Weights of a small contrastive audio-text model.
Model: 18.9M parameters, encoder arch transformer, encoder norm layernorm, encoder activation gelu, encoder num experts 8, encoder layers 6, encoder width 320, text encoder width 256, text encoder layers 8, text encoder norm layernorm, text encoder activation quick_gelu, text encoder moe soft, text encoder num experts 16.
Training: adamw at rate 0.0016, 7300 steps, batches of 512.
Data: trained on short read English sentences (LibriTTS-R), 26041 training examples, 143.5 epochs.
Rows from block 2 of the audio encoder of a small contrastive audio-text model, named by matrix and row number. Rows with one number belong to one neuron. Each number is 500 + 40 x the weight over its row's rms, rounded and kept within 0 to 999. All counts start at 0. Numbers have three digits each.
Before each neuron's rows are labels from the 100 clips, of 14848, where the neuron reaches its highest value: "responds to" is what is common among them. Only what is clearly more common there than usual is listed. The data: short read English sentences (LibriTTS-R).
# fc1: MLP up (encoder.blocks.2.mlp.fc1.weight, 1280x320), inputs 160-319
# fc2: MLP down (encoder.blocks.2.mlp.fc2.weight, 320x1280, transposed), outputs 160-319

responds to: voice: female; the word "the"
fc1.491:554511511558457541531497535526497483487583476460536510597502447530493462561555503464465517523550534531481542442469513507479546436532453448547527545490508466432565436539475455447511571551449489545518502546520522547417481456492476507513467498503453489633482459484549538503502377562425480448470505543534513491503510445506554464463438558575504488504516526484537451524542511522488507501498530515437526530536477522533563476494494513523463478490502495504526494461423521435491526494520469
fc2.491:510521507451498478540482485484490496573472503516474449496479479430513505502527453580502560533469506443472450465458496543483484550592549477553538476503499489512451476496476571423482513501486480569538488588422435478508500488503506491475492512434496500442530457540436503460521464474514506509488475492551539497548551570522496490440527500502508479492468472541506543485453480488439570521504502480480522555558509525579485413551462538505479554513506490488507515513479494417504461543446477

responds to: voice: male
fc1.528:492446488543511513469552479451614449573562431536489516411485526522531491501485528470524444540519481492499505462513440518488486496523407562431479540515532550497562509498468497540471463515467431444500500485541506483498519505519448492471493402538522509494544502494496514513485511501507464478415544549482510510492412615480522461495502527473428532491490471556556524485537503462523425475523552551469522475510537487521487495501521502460475507478426628434502509454483472529509489522466496
fc2.528:434454417469470505480568580564455467564571468554498511534507500525567472521494458485512544500525534484536501427465490481456479502456500543549444511456494425478492467578526512504499478500517528438508494491490507491509486484477470520441493489516546525548449532526502504567483501442481465542515513407453476512468530479551452499506528494465479455450538528469495495474472523517463518464541452481499516499486489516511489539478525476509530547506493449494568519479534436508448528568507438

responds to: the word "said"
fc1.70:514501542586526509425487568550532506531538499530459590509465538512462420530502485516455495523547448564485538547526503489532545470493423531531488517484461491524511472515459520507537501567485527405533508483486560442534477450470508510466473517510426464480500514494475545452530489524429503497512477465471510503515504464567481495482562542537536519482524562444504507520488470532500453547501481538488457512481522537494531530554558485481435426449509556494556579393637464556502505488515433
fc2.70:501462559503473466516601465478519531418434485480535451530558476468453510500474521462526514536561505527484452492525466498507476473492459520486502538513567518496497483485485475451474513498419468518524468488460485442530578546521508480440484516487454485502468497486529560525487511534536459442427499410519486539486506501433499507528501418496509479502546498571494474435537504534452558538478480555519518532416552504492462539505502452544584518526575435498478538487591543511515464499475525

responds to: the word "of"
fc1.314:481522484609461577516540459483472522466574460447556505516475442563563457534440508473468426526528461497544444454512492414505563514503476495533464513512571538469418524495530535450524524464482477497493540524465479477402554519493439520589433450502518513474507517518594619504514470466468466436448493612497553512547468519517517560514527503441540543497501554477473390492527494461452522574476417506476530456565494510534511551530538554453538514439476529483551546505497511406516484430489450
fc2.314:446474527441581526507486493562505542569493518501422404546552477487525487506512618571490536477504467547598489430488523527527490499496492457463530466473476518497544465464476484515446506503551551506457485560521518486506497586477494449511479478558430509481534485573422467540530512491521466451587466466496563506513592533458546514466560464503512473474465581498569498464473445498516464514505538529556490403490483504493495425520505479464502375427513512547509510472474438537572479528477605

responds to: the word "said"
fc1.485:517499524571451564404512500570557528425572518522556549519483538491474405555487531525485433578508480529483515531465462492478514477510444506511480503501541438488508468467480431500527571571466525502418527534419519487483539495487570507536461463626565455466523525521483492504540510492469540465501573448519512538527419523452537527556540496481517556484525573495438460490495486449460510467503464607522476461494514482524526497487506455506535424490489580466507484499474537532492560452508504
fc2.485:543510463499519542560507508518481509516472539497512524562521505513460494536477612458510492502518507491599472460506467475509484526503480473479506512559517507498504586490468542452494519536481482500505517542523481486490508544517461490631505494480483504488542500494529496525510491493482466471482547503466589504474515520472467536474488426481493523496501524426497526513484494475462519484446489549585507463488542484475464489515514471520533513507485517476478448489548529534517519503464494

responds to: the word "he"
fc1.332:515456500571513531487529551431435528523585457534501556503543488500554494568491515554448437515516513436510518500499444446511503448476449515521550511468550520512416475506522512498513494553447526444461512535462530518464483496490472520560458471599488517472514519458562652445499493426463515508501497590522462516454433461493520495534524544464538514566526479491456433426509518535527512595547534520500497479542522488531525509554541537420502466498556511463507533489533527481496515401476413
fc2.332:481498559450541528484481511482514498510520497454474423482548430458507476526516511514417545497491474537575464423474550491471493479529540460448516459483484458471573495466473483531419465526481537531481492528535493470496533526453466476500447472531454474503540500516460500578469477473544450497555442459530582490584562538478595523546525418448450487426493528560479519487484472498500465507515524559538512465488473483483511425523528481463531409496520523474528461529486452572544572540501551

responds to: the word "i"; the word "said"
fc1.160:526465498570495505535518471492451525529597515479555486477536473488423452475497511453528392542549525539471511469446444443522553506456469469600488498486572537494521446488474450411503568498439458565490511551400474500484525504478566448527478563521580475517470527482568565490532460537493473467507525476493490538533482499558532492488546520475489590484486578494534432459472494486476445519521478496486477490562518479491534511556516489456472481516567586490483510433573476487515481482405460
fc2.160:513484491541526507498492499541507515520542452482494500455502493545490536484479471527546468447526490487518531649517480490554468499517524445481463498558504547525480500483484515508521476474482540463538476549541457535542528522486527484612495550466466474445507532478535477482528555469550491525541502541428539491444490549450565513495501472469489484555487545475519514557541480499493487483497495472521540505497589477418479487502552429511532560422514447519427517520587452540570403490469550

responds to: the word "the"
fc1.561:513443456587512515413530508482479479501473471485580495476497440485453526556503568495457412509503475489367519494472479494518495458508444515503536536477535502458534464514535503497492572549507501498512485436493510538494499527477511460474518498538492491556508554474447541517533459533505493481496489459589487516511480433434486465445516477528482511563451498525510456558460500555534481482537422487466503480531440569546501578493540533516490387500492539549479489489473417498552546491460459
fc2.561:438498491458410450511527442462477598490429495482574521454500451538497539484517441490544480521502465471385522478484478514550501437445497648403575482476420491521497491509493480467491451476616422460507508503465497464493520472483544546355510509489507469544510490552484569525455493480540500463503474431508494472421487490481449536492483498554502516479527533477463508439520495477490477402506460569484497471410583576499478523495446449482523490555445515505499544525421480484488516474446518

responds to: the word "he"
fc1.752:539465495524472497489482508449426494468540523427552516538517506493499495551462499544515451496553485468528519525519473497437452505490468484480487589526582454508442507483504498502489504556503507461461520504503551537426487500451414500536405437595518459493556524453549611525493544449454416449540463554470553498522398554519531531417524569480515547551493460525460474546476489454548480522511518511480543459495548525472479511469458549468506510604501524552546523517539500437542511508468423
fc2.752:521474534490496499494496483524498534514502514480463444505538458452523493508501553468423499455474503531614458454466523503480498485528470474475539511475496524459605533470483490507469500533476498550469481514483522458500505503490470514616449465555532425498485516560429540513458482497492472514534457440517520544519508523493536498517562416459470514443490503544496516486430449475515435530466492602517473468473464458489544491525475494523511448496514537482469506506492458538519583445499514

responds to: the word "i"
fc1.27:471530563549506514488503500502464488559590514516474455493577491558430475448491475476471412508490498524481449482508516459503553542466500440545438476526524490452552460490488421476532527525402450537547491481539466516476496535508515458557480511492450505460459529509564458497521476563507525464426504460478503519509460496540556495507515509420494538482434495475515512565560475490505445510467453536448504438483473464468500557543521485479465425551477603496466508512605473522450479428477510
fc2.27:489486447508473455494564450515463458522524472508511601471478527516492501490463496542567467457516496519457512617500458467524480486478505528477429494505554454488472467450509464507502475447507514511522496536523443579555509409504585509540501506521486528405474500493607515459539486487505508502472523555504538486439458583488532521484501446515467509627480510464512571481512460506424477475497512472506493473537548492466502528489514429555551500498488480456442469518428445469586457501523511

responds to: the word "he"; the word "she"
fc1.701:532489531490602532542490505454421534497550442516505490467505492504571562559511593491462463505532505545469531513508447513477505518543490515510519537493536466468527470543552506463516479510461547507529507511534530549502519476506463524593473458529480502493562570467529649535521449465486526457497436538508490434464444411529538546438534537534426500555520426443473501520526545508499445544466483495467576517485515430483483506480510491541443522559526582516533590492507578487532517501552447
fc2.701:518494480487502524494544532514511531472464496464497464507516500425509454533530536444455487510510530539549437453541503533437536494532466494450498546462493523468531502453516504458486503518472463508503453517533496457495512485554501494666428453587527432485528529541459540476474526483509528485521503490535493525475462520458509536501518457479491491472497473518502541531452479532497442539498484554496472523489504481480534540484480532492527472465494532533505466516517469496533546520489453

responds to: the word "i"; the word "you"
fc1.725:516548525480494531508581500555476462498510427489501435489507469547472574530454533470445479493575480470527401470474453574514563495562465528427436492499482498476541487516490416522504449463532560493508483523479486508505495486559509431495496473514487470482502589447509541509523413519471429570421512501498504503510509472409491539526512544509427535513517465470507517478534458458445441503519529544483514546568570437570501393571521542489483471451502483449526442491529460559420497594468474
fc2.725:495461445483519527519472522564474485510510483446515527477479525531488453483516566540510501534497515475458476522523527516499503485517474502528534453491563477605500527522544560544477472469470511466500541551498448398582524490496489478484549559465468521495556482516585527533526524498489449565486500541522510435449466575510457534450425432482534467514469479437475493398482481485488547534483495490517545512543522503551469517503524561454559555450494522446495525520533455524490451532469477

responds to: the word "not"
fc1.437:537471544513432541437536558490496482513582518491483542491529478518527485534541540510418513510496507495536485448521463510522515475498540558537439534481467526423530424486512362502488584532517443525540490482514564504558485473521461523513503448523581455522479467533499597508498465499497443453489491515566474485542457454503440461486480480505493593494495521523493478532470485541510439523531491544458504506502525515526523467528485548495450473569426540530531476512445456519483484470570524
fc2.437:511434483416528519481441533477539474488499517490498463546464483469490485492550493480516519524441501559534436498501551421397519505510498536481504492461500480501499526494530480544442465518532514481462447445479577564556459544508487510466526421501457470465491525461453520501512507461410510497545532435545550493450503486541502494557494486510483491491563522546458547462482527526538427472581530501527534547531521544493574516464485463446529520521578482440555500507452562501483514500463517

responds to: the word "he"; text has "you"
fc1.540:469500455548478527433501537554471506534540527518407567444528546483499517553501542535469485502551478505537449471479477449474478499541480511514463495517455541489484439470546501470484553514472487463561460545553482523425482466491468506512437449463528441480479541538427521541568470522479463488514411537541497513517448546601519518468498544479544584521467488528511560633506497488523443512511515508513521495569493509491491538492519520514464524489398542494574528471497478479480502403564472
fc2.540:469461500533472490568468471479490489524486573510488519546512497437502568489471530502482472528507584523454426428490505530526544474586422555529453503485566545482514481491565509505499565451485474497445436408539504501488526567502511547411533496480491510492482499534464523590518405485439502454505544514531464541449524544486471508525482547560503574551475486508511509482432513490535498490501539493489492458536449537479512475463513463460498495472519453450580453517406498528465502496537476

responds to: the word "of"
fc1.92:458480557510522489462508521469463514491539460492537521424498540526496446571433565486451478575500480452557473504500449444510504499501492463481494540531510481512500524520521472512529534506507446476524554488496521593489484554446511451556417449538531542491585540456510597564448461505484464485525530564528525441431460519484541501499535496514516546523508525498466466493476487566494501507574509479554507443541527490429521489483500515443458447528462531522469513502494553485447539557524516
fc2.92:562554487464486522498491477463486494562459508475523430552509480467506513552524569519446579502519520527551506434484511474548479435476476478488455482543497499484524510456468484475454495464497506518461513545491514527435495550492458468601405491544441475480505486507503492512491484465517442499548483502523575542557530524433543453501551474515481480402554511535517558512477517457548463503456515576519507440498430457499536395506529514501495435447505542452523459513485416549559554535472590

responds to: the word "the"; the word "of"
fc1.180:486483570542508525532505554537436510507517532447580481392471457500575505546445560500477484527544427557459511430518495473513457466578546504542542495474507488448481498524558417535487544570485530479527481433504533514449502443523499535488497491478508456547540485461451531523512462482433479474515412567550472500511437465500551498457569569464534528588494501457450518491484473469543481525524545475476502487529450520532544478527450583400473498442481438526536544513555516533524419494464433
fc2.180:528542505465471503578526420470506532444521497465533531523513550491401488559538500447502506470424529459458523564485541471505514517479478455454438564571473546413509458496460519427552494493436447479546495528474439505462478488515492534499506524487550427431449437589504467460493491582515537495479590489494461527491459488530441507496418539470528543513418460465577577575517492451402472417466480481505491611518549480424503509520480498512490533574475510527469465518459460485495527518609496

responds to: voice: female; the word "was"
fc1.475:436497502518482542480504538480548534483566482498521578484546443492524515518502507480446504498527410525473502509435434460494445480544488472544506477480471510530556425527535492487479495518488503481498578475472488445485510505527518486487478503542484394517525504495553614511498450512471507432506525538414564472546518519514527517468531554519455467557509488472499499491512507497526343526512486523445489408480431464503468478530483514556411447507421533529530514419514446504469489554516429
fc2.475:494519508438519561457464493533515483426505543455519595438485487474565491517520541596537534483534440475461490544518488506499414483479501474444528466472533520514444558469488486459517455448518490494503541506507541471516502516482464490449473497486462524504506462522531488514518483495500489512549526480489470439454542490489518511510535520471470495471482514465480476453470507496557478548483548453514418366502421461540433512528507467508541552584461469604499535532526521518479518515514465

responds to: the word "not"
fc1.250:459525568595476543465495523505483475555528451473505476512514477508501460457519555510418431610510565479565536459578530527494500423539509544542500525500479421417515444518479451539508612501538476523552538479462463509449492473511466474507517456525467482572540493500517452546518491564480455417453518475517487506548458438434501479495513508475478567531444500504509445503493498561530515479478485470464494499531457487531552544500480530500428474519434550479554477497497482525412525434536503
fc2.250:434457549541465507475496510391511529497497453519534472515514603459494496483517435423482555518538550507503509460556491477524560547516453602475480488420483514479532505531537450527519535592509468498566551353516509584444482515499464531417544453535463498475450493529508434501481500449482481501433529487550473531526428561437553499507435531537495508543603508522484521467531490529522484400522498498484503538465454535512508523498509494503476547439509508433578480449524521463460563452493487

responds to: the word "he"
fc1.428:476490479564484524451492468456483594511589524507516491522557489544544453509439497462443479488516471530486543496455495495413542518507469477528464524506482507462532486476469513498468577548499545544500493521462525460422503561516527444592435563560479496470483610447510534507515580486451487514491517496520518488485470533502457497485470453498507493545520500526457496526438496519384505470553523485519475488527507531493521463529548455488510472528479507464460512463522490516500543467523548
fc2.428:534470482487506523566500528493518505522517475537522484523543538566513535504492493495501522517482499494523495554501497508526452499484450523470500505489510530460489524526523489537494512527452518472535471556475485518500480457514436545656505470470545493473530528468534478500575545478481466480477526548483587468507471506498544523466482449478490499561463504420474517502550460475533510530501461508483472550499580492478490494493473532541498565543487514515459493518488501478524470475514485

responds to: the word "in"
fc1.83:517470487489480535424500530542478493566508469477490524453592479510496532579443520532528463494540469488484419539438527435443471500507527403446506473466516430403441452469540497488515546475523478474483552505488535582421523487562473561542478423546534480592527498438507600609537433553448450493520475498494419570473540516400474468530500542457461507503481522555511429557505470551487450528535533489488523538521456452500503462463492507512568458456483503535492503466526498538570485569497568
fc2.83:500529467485488479582473510521455498529520474538548502499511552573467518459462504477528526463436509472466493565575498449523560527520514475457453518535466505507441492543516527466527480458460480474545517548525437532532518454525473565532513458449537530487475392543549509446474524484527503499433566548475424468439412473465458487502421478544506529512481488491549474480553544471432505450452487509494524497559548482455579500510467530543515551491456545480504436502549456472456517519480522

responds to: the word "to"; the word "of"
fc1.638:437542513532500521459462483501471476499544498474506512480487512504518499584490602526542469527569503428514456453464486503509437498501510450457499480440569400459517508452554454556520474510521489504501507518506482514462503509490504496507434448518527518536569470502469617594541466475445448509456468547519468474457491534412582442468485494457450510553474479467518468516531510533566440546532552509522511485566514490524466546520509565441470465492490551470478508478540541567555511475502509
fc2.638:491512447522480444585555506487525486446533531498502531523482579532412535432446516425509513530408507427419533587524478445545520533458500478518504489553495494508512483551500580442559520457484439497510530552474471514485531483493477541505496515467516520450489424583551506442538547537550507516471565534477501489486471526517476525500351538511526502500424483442474544497521463458445497444459426495465512472538555497433510522535489519523495574538448465445455489474497487456444449471571492

responds to: the word "was"
fc1.61:463474465484446511502518506495554479488572504496527455474505509496461492504526464489462506504438476526419514484435476496524577487538419513503517441482510524521571466553473475510550537448504503548475426453582490551488473498548551439477510499491498464526553637482470455517562456531514552475526503435477469460461522538474534451514480515583497460522460553498592513542512501541520439437505471509479531445487489513487495425530450480523481376535461500514462417429496486557475543527496467
fc2.61:417525533521532514401457482465494488546531489445487433465495467477566525547501547538529491435494375529493445465515545558491494493474522530469541487415450452516508502495552473543469410478580489502430478467559518508510550508544506436394500466567457464525506487507472436531491519391522455508500470457559512496492583465521566488593552485484439493467526513519444470525486519530536506556548522499545477491485411514520467458466503475466541434515477535463525508509537450503538593490508544

responds to: the word "i"
fc1.189:467531477523438533453495558544500497483521530473491563485546444466491534544486576516480499507572525450494449453491451480509390462480464502521463481479490542512494495494474477513476565481528516527501550565541490466474497499557524539485488527569528450491483518485538678522522475503479480458460461520478540456574507531487467468488477481500529542542511521499479501480453481514527454451521497518482504370552473456478522439598503486488477499537459491403485508478538473575534505559562518
fc2.189:502566498463528573462494513472515476529512496484489516507500447502521550593450573547492427421555396482520491423528499523474519464459600475404459403503499553505447507506510535489512458476566457460516499477516546458527471515486452535435496479571505458515481447509541576535438368487452490470557473470464529496483500552415487483517538500495481501490575533460506475484543519505573492520489560549502513469509424488481475560495475467535539511529534495468539462531511427540475505527472499

responds to: the word "the"
fc1.643:507460607554454470439494538615459506484498544435453560466553430509543481524548556521492544487561456591476423379448490458502463547460576459534486473502533531516443485465530500526505490543470543502490488509512474520460477450515475511480455491520509494476506547467524545569490489502463509528512354470461521510483465552484563507458547479501476509605544495522529514517575542520502433521464523513558436495533520537526421473500529495504533497484426501494484560458584437540575614550490461
fc2.643:471568494511451509515512506466505521467507475514513507484502575436453492526426513500528521420483513447465553536464456492551516576496469460485479511511517509455489514496505512460513566536385449493510455529456515519498485498470465518450502560461548492467456442542489483454539491538449563487485526487466446526506452484531490441514468525581548543552446518445524508467540549463483521444492466510430496490500471540519497493502452485567429506508523463580503489483531507510485493491538487

responds to: the word "the"; the word "of"; the word "in"
fc1.644:488431457560492558538516519496414571517557440522527542515529449514557466515419516508464425506558442494513502467464465475445474489525503505564501580494541537525420565535546484463501477522460486494496528531495501489512502491460500522569429492600466504480555573491567580539497472449490480494520473549535526500483412452488556532480545502501522491528535493501448398454509462495469447586532498504472553489527506540544489499519481553434511540511551544533565556507550470469519487471507412
fc2.644:488513529471495522475507501502547477506496514440476443489570451468542487503514528495440553508520458537612488427436535522468502497510486459486507469501452518448563446500497457521464481497484503529487512517513507471502542518473494421535493521542434475505529465521449473556449480464526485463575454500531571495551540487439553549548537444487466520461538488542534507534446465504535454522522489571517481487493479497475500439560484484489549460493500538479477490517523456556564590535504570

responds to: voice: female
fc1.431:501449447503465621461508541518537503408534454522511510502518481567432480555527547488481413531505400508519554399476528511509497500512455425567533435477504536500591486541519473475462506422464540495521531460467502577486441501488475483539510523493509524570472482519433569441519441459530525461442447473477514513451516562511487537507560552478484522590482467509465511451515509533516499499495504534507454382433489460510495491569482496512481503583466530548527516444570475472529505493529512
fc2.431:461448459510480524463513520488474502515495468522484504472469500515579551527466474605499488477527467442527472494470502476518493450468545507478538545505544466467472551413504527523496476524509548508509444499535594546598476542489512511455465476581452568507477487496527495525533420494516452513551476507589465484481509506468564492497565481513537453474478481575493487564439534465533453564514468488486438488463520493534491452471527471499537534507520495502434495531538548464512467469508456

responds to: the word "to"
fc1.598:467505611517478489499557453425481440587558427404480471528520454534505480520472535505480433466489500510513533427513543516456543512479569475450500483534518511446481479453482486487516531508491510515498535487504493584419556502546484549567422496548461470451503564533508498500539418533470466515564538429492538474528511396479494474559496494449500450563490477491511497566498463522474405515507537481473506524556514485555476523482491511471448387462464560573546477542524416514487519514512491
fc2.598:526541446487487416475497499517457511494477467514487522540549537529479511458469520508527528477476500496459555525535477534535456511469490513563491464507545420533483503504519458564497576458555494465471530551498471482605483509552533542516485538423567550556458476456519497451540554503535481516485518504489561506475460456532410441451454451463531524510543515451462472391507473506506584481461471539513486490492500517517512489532507469508534557447501523488526520456403470508497472516465567

responds to: voice: female; the word "me"
fc1.539:537524508486482545543480531480522540556552484585563489551539396535503470530514477465561433482482469552505465455498464538469412462483479461477515473462560523498572525625529535484517526479457516446476413465475490407505555491553468485567442531455512462599513440493563601503519484455441440523472514495542540496564511530525521500491502514465467538460508536534455466497555474530491496510514527526515530466493475461515472448532495531472466528541509486506466531445522457617508511550497546
fc2.539:536559480460581517523484513587500475577456483518450435501496446495467518541455546505459440486490507542513493454511553538487473468448494454493543493561453476531480513521495476501518462436474508467516570470519454471546462483468433410506448498520507511540453537507542558482472467471514500481556547448512529455449477532502487493541487567599480536374492494513494497586464511492494481552442492551439452441453454525479474547552501476505463575480493496510523485479465474520510499551544528

responds to: the word "to"
fc1.753:498492506530477529501539524570545565541522442549515545438532485503540580537464533549562374509601507466490419420502495492476442485450511476415470451440473483517510542495534455509538476506447499515488547488505511435487506443473489501478455489553514464506584473467530583605576412494459452512458439530492481483493510543474524501438569565492487587512503562581461507504472444516501487536494540566523463483537454401490490493508527519435476602457439519527500540491519498524542550498520468
fc2.753:500492574544485461545507509459468487464516508486473542486492507476464528465463503505520534505470580453416472524501493529479477504509486507530411492541498522361521446496517499481598598476473472499535529508448410500507529484544526583512510551436528474503496434515528517513520487566495482483547561505536467478501487528530459431480397559561459513534452485449495516464581504472519484454439533510465480508485513479486519515481488514466439470466469516437480519497473491527484541493510549

responds to: voice: male
fc1.46:462430476523522522546505523460537550460524512601477581488561499507477498549551544543460448576430543501517535482457543397439534520458456446497501503499488546505526450470482521406515520529453491477474494508464540526500474454535466487487461471494519436591508512476477560515483459502475560482549478502466528546513546514544523483476550468480502543538426463537540441469490515467448469515474551490469446503546558404486497510526471505534548461513453507528500453491595512424501521466540453
fc2.46:469495575612479467459500463548479506524477508482539464538528502510548524507464520544445492464517453484555466438530456532446566471514545523433488405504460522489472474479509480543487507451522520489522495499483541479582544506519473417417494474550501523558455455493442537492571410480418417525518506494554533498579526465537513438487507531472497532435514447551468523507523458490526477566537517516511451481547392416534488494485433486496508443436490470497565464557519455508491510506496507

responds to: the word "the"; the word "to"; the word "of"
fc1.595:456483501584486593496539514521453511527469502535497500464485517531559526552504582508510464496536539476486356445510477461462484494505498459502508473460502458454439540489577462521479481551526472482478480467522535557461516504493437547472505489491519503550476480426494586578570421462385474472424467611510489477463481444423504423441519566521455459557504499512501448464507521489549492531581481545506543473482484561553487501483449596418463469503482547536532537482574505489495516463480436
fc2.595:561523443491456506568510457529482495463544493506511516531512554512432551492473454457512486501436558416484557584447500432534552520501462448526485539620480592518484469533473571436600529424463468489556495596499467501460468439480469531538518544498545493451454465573498496484525506568521464509457551478470504473523450490502411537508437516492490536506436471487507551571530437460411538493430447442488515490556499499466500529519529516570512554540487501543462475472496491464474502510565544

responds to: the word "the"
fc1.489:469464498621529546492527491487441491488531475462575526514453467486483466492515548502464475480454451482460482491532510503405501522517515533489472482513469492493495436501463476475511557516510463520515510506486432534469475501565473513511481483584514452554483569520515531482468467498522474469478508498570458477541454448467511456447515502463487539533472546475467480551508528542492440499478458517507426437568534472554467496441524551501483433507476606535531554454511406499511493463541421
fc2.489:470514467450486393573521516543450524539481460491476508552521526481551475421521461485527515540469473513439532494534514531512463486480495552481547563458462612539533544469554530426604480510532532472469475500540514488541514564471516515460528533473507584506510471527515488478421459546566593449495568453463460510416514514500486487479489516534492532470517566427467485478489543509487539468465487556543504490511533506441455503442544506514492529469540482525512461440463518567461473530457508

responds to: the word "i"
fc1.249:485468516563538544497492558564449527522535537572519465442529488497538500511488537463488468515577432485490390404493525488447451459513518485517498489460526442450517508456520413494448535531461523482512490472518557542416499496552462443491512486500482549592542500513491453565492392460454520500515444509563486540462489493479565472517590559480445553532490491484565413538527497542500508517469481447504541489553541497533486418563444539434477497487503498537499520495576546492499542440413410
fc2.249:503508449422506520554509461510528539516530506539553487468486521523468510486523444482575488534429598470497581576553488474497544595513496469500476511597517549518436559561454589476571528495440482440579487572539468505483479464504497554532518524524449482483522446537538468571480535554459512525495594467507489570531484490538440567445402545530475505515456534482562487541482520488489476464504494428518472486573497497521526540468483483510501556503512524528496506494536503431503421515467465

responds to: the word "he"
fc1.112:504429524583497567535486489466444491499574458475534519502493485536519470508493502524488419550566487455508472544527470456473473481491427472553486517495498519554429557529551527467541532477484537455512494521558561508492478467503433538569461442555487505502518543500581625509545450447470457508448456603506511486514418498448559535542525505489533549545498474553421456524538504543487542571547512493465511450507531495506515527512577508460503529530506515523513520477543513456555437434513487
fc2.112:494518560477526573456495463529482497521502488498444477534557461466530502557520534537409525508536466574565476434460520480470496484509504485454515438447429520500523492460517475450466523467474511492467485590507535466480526508450456451557430480485466493487524474514386482527441449473455483513562428489547522537533553587448532519486548451472442482485521505483513488505514432509486435549465551545559521488507474518511491442537512460500530445528503530489534528492519518522550553496506510

responds to: the word "i"
fc1.621:444560532559462510540466468462541480498501518429522475510440467498519526503460446484468492484501470573500500516448584469534497420527470465558563421564565490476401480502468459467535481533574580469537502515494515494472514538524409418558439455545482466465524493461493529480497490497492484480501506514551526566559497535536519519482551491506496562503499599406470484446487613560417462531502522547502534474512584436500541534571563510563474444489406535504491505554495507502508570471515512
fc2.621:532515519462534460497496484538480515523467528534488511562489452572501467459500493493449469508459481508606497511521534504467462519535485481455522503484501500527474503478555512426464502455458530515481512490546514484493496409493505493581488492510478475528501474499538568484546524520481470518497443495502515490512476558486509511454491501476463462485458507465488504534520473488464492440510507521553495511474445428522509494493468490505514418492478485481484465485489449528481435468468519

responds to: the word "was"
fc1.663:443394566569537541448453565582434479528482510529490537485480526530537490552602485507465546473569444574476495376450491470528475449488515500520536535493524507450448440484534488489430537573504518477491559486429523501468509479499548523466510476515451486426558545461509525536443438462433466498462458575448438462542480527473542480521532515494455505515515499482533446510472480506587474546580521475520472448490512504527484483481433555427448472448445520481551494486516495500511563522476492
fc2.663:504513489455501488536514476455485532448541513516493528434458590485446460538488440474594564484465538440476573603509503482527576503516455490520554563523502552511532509487447565417536575454473407464534507526515514548444434481512505510451567557492551496467432478518561481468536520533491542505476557521474492512529526450547447552555439539539574517520517463480511528502520496424444459448473474494500557525512558511425519524519454502498468545520429520556486470487519482445521526494501481

responds to: the word "i"
fc1.499:503469528590533514516432400458489582501581500445580563505544484545515477503439575541509470505490517476538409497507439453454460520479484517534497482488490518450443533544499424495491503499497475469463519508502600515534498456507467456564545511571492560530471587468573566544565493441514506484495483516503505515514449552446470508534487397468548527552514508519488467484442570510436500475531622492534508460494561483496607486493528481495510408583465511482505453486514575542454473476550411
fc2.499:520478485459528486470543564514483486498491525466494514510521450481478483531502572532460443503483508581642511446462509490533505463469454424475503485478515494470537491515488502462479561521513484581488490518500489575544508530490531468636493510529465510476527492571442486513522493479523449465508533495494574503555550571487478474451516401486477499465487513555478500533473445467490475502506508563530486432484498441490460437522510489560494484493517479504494540475493483515519530489487567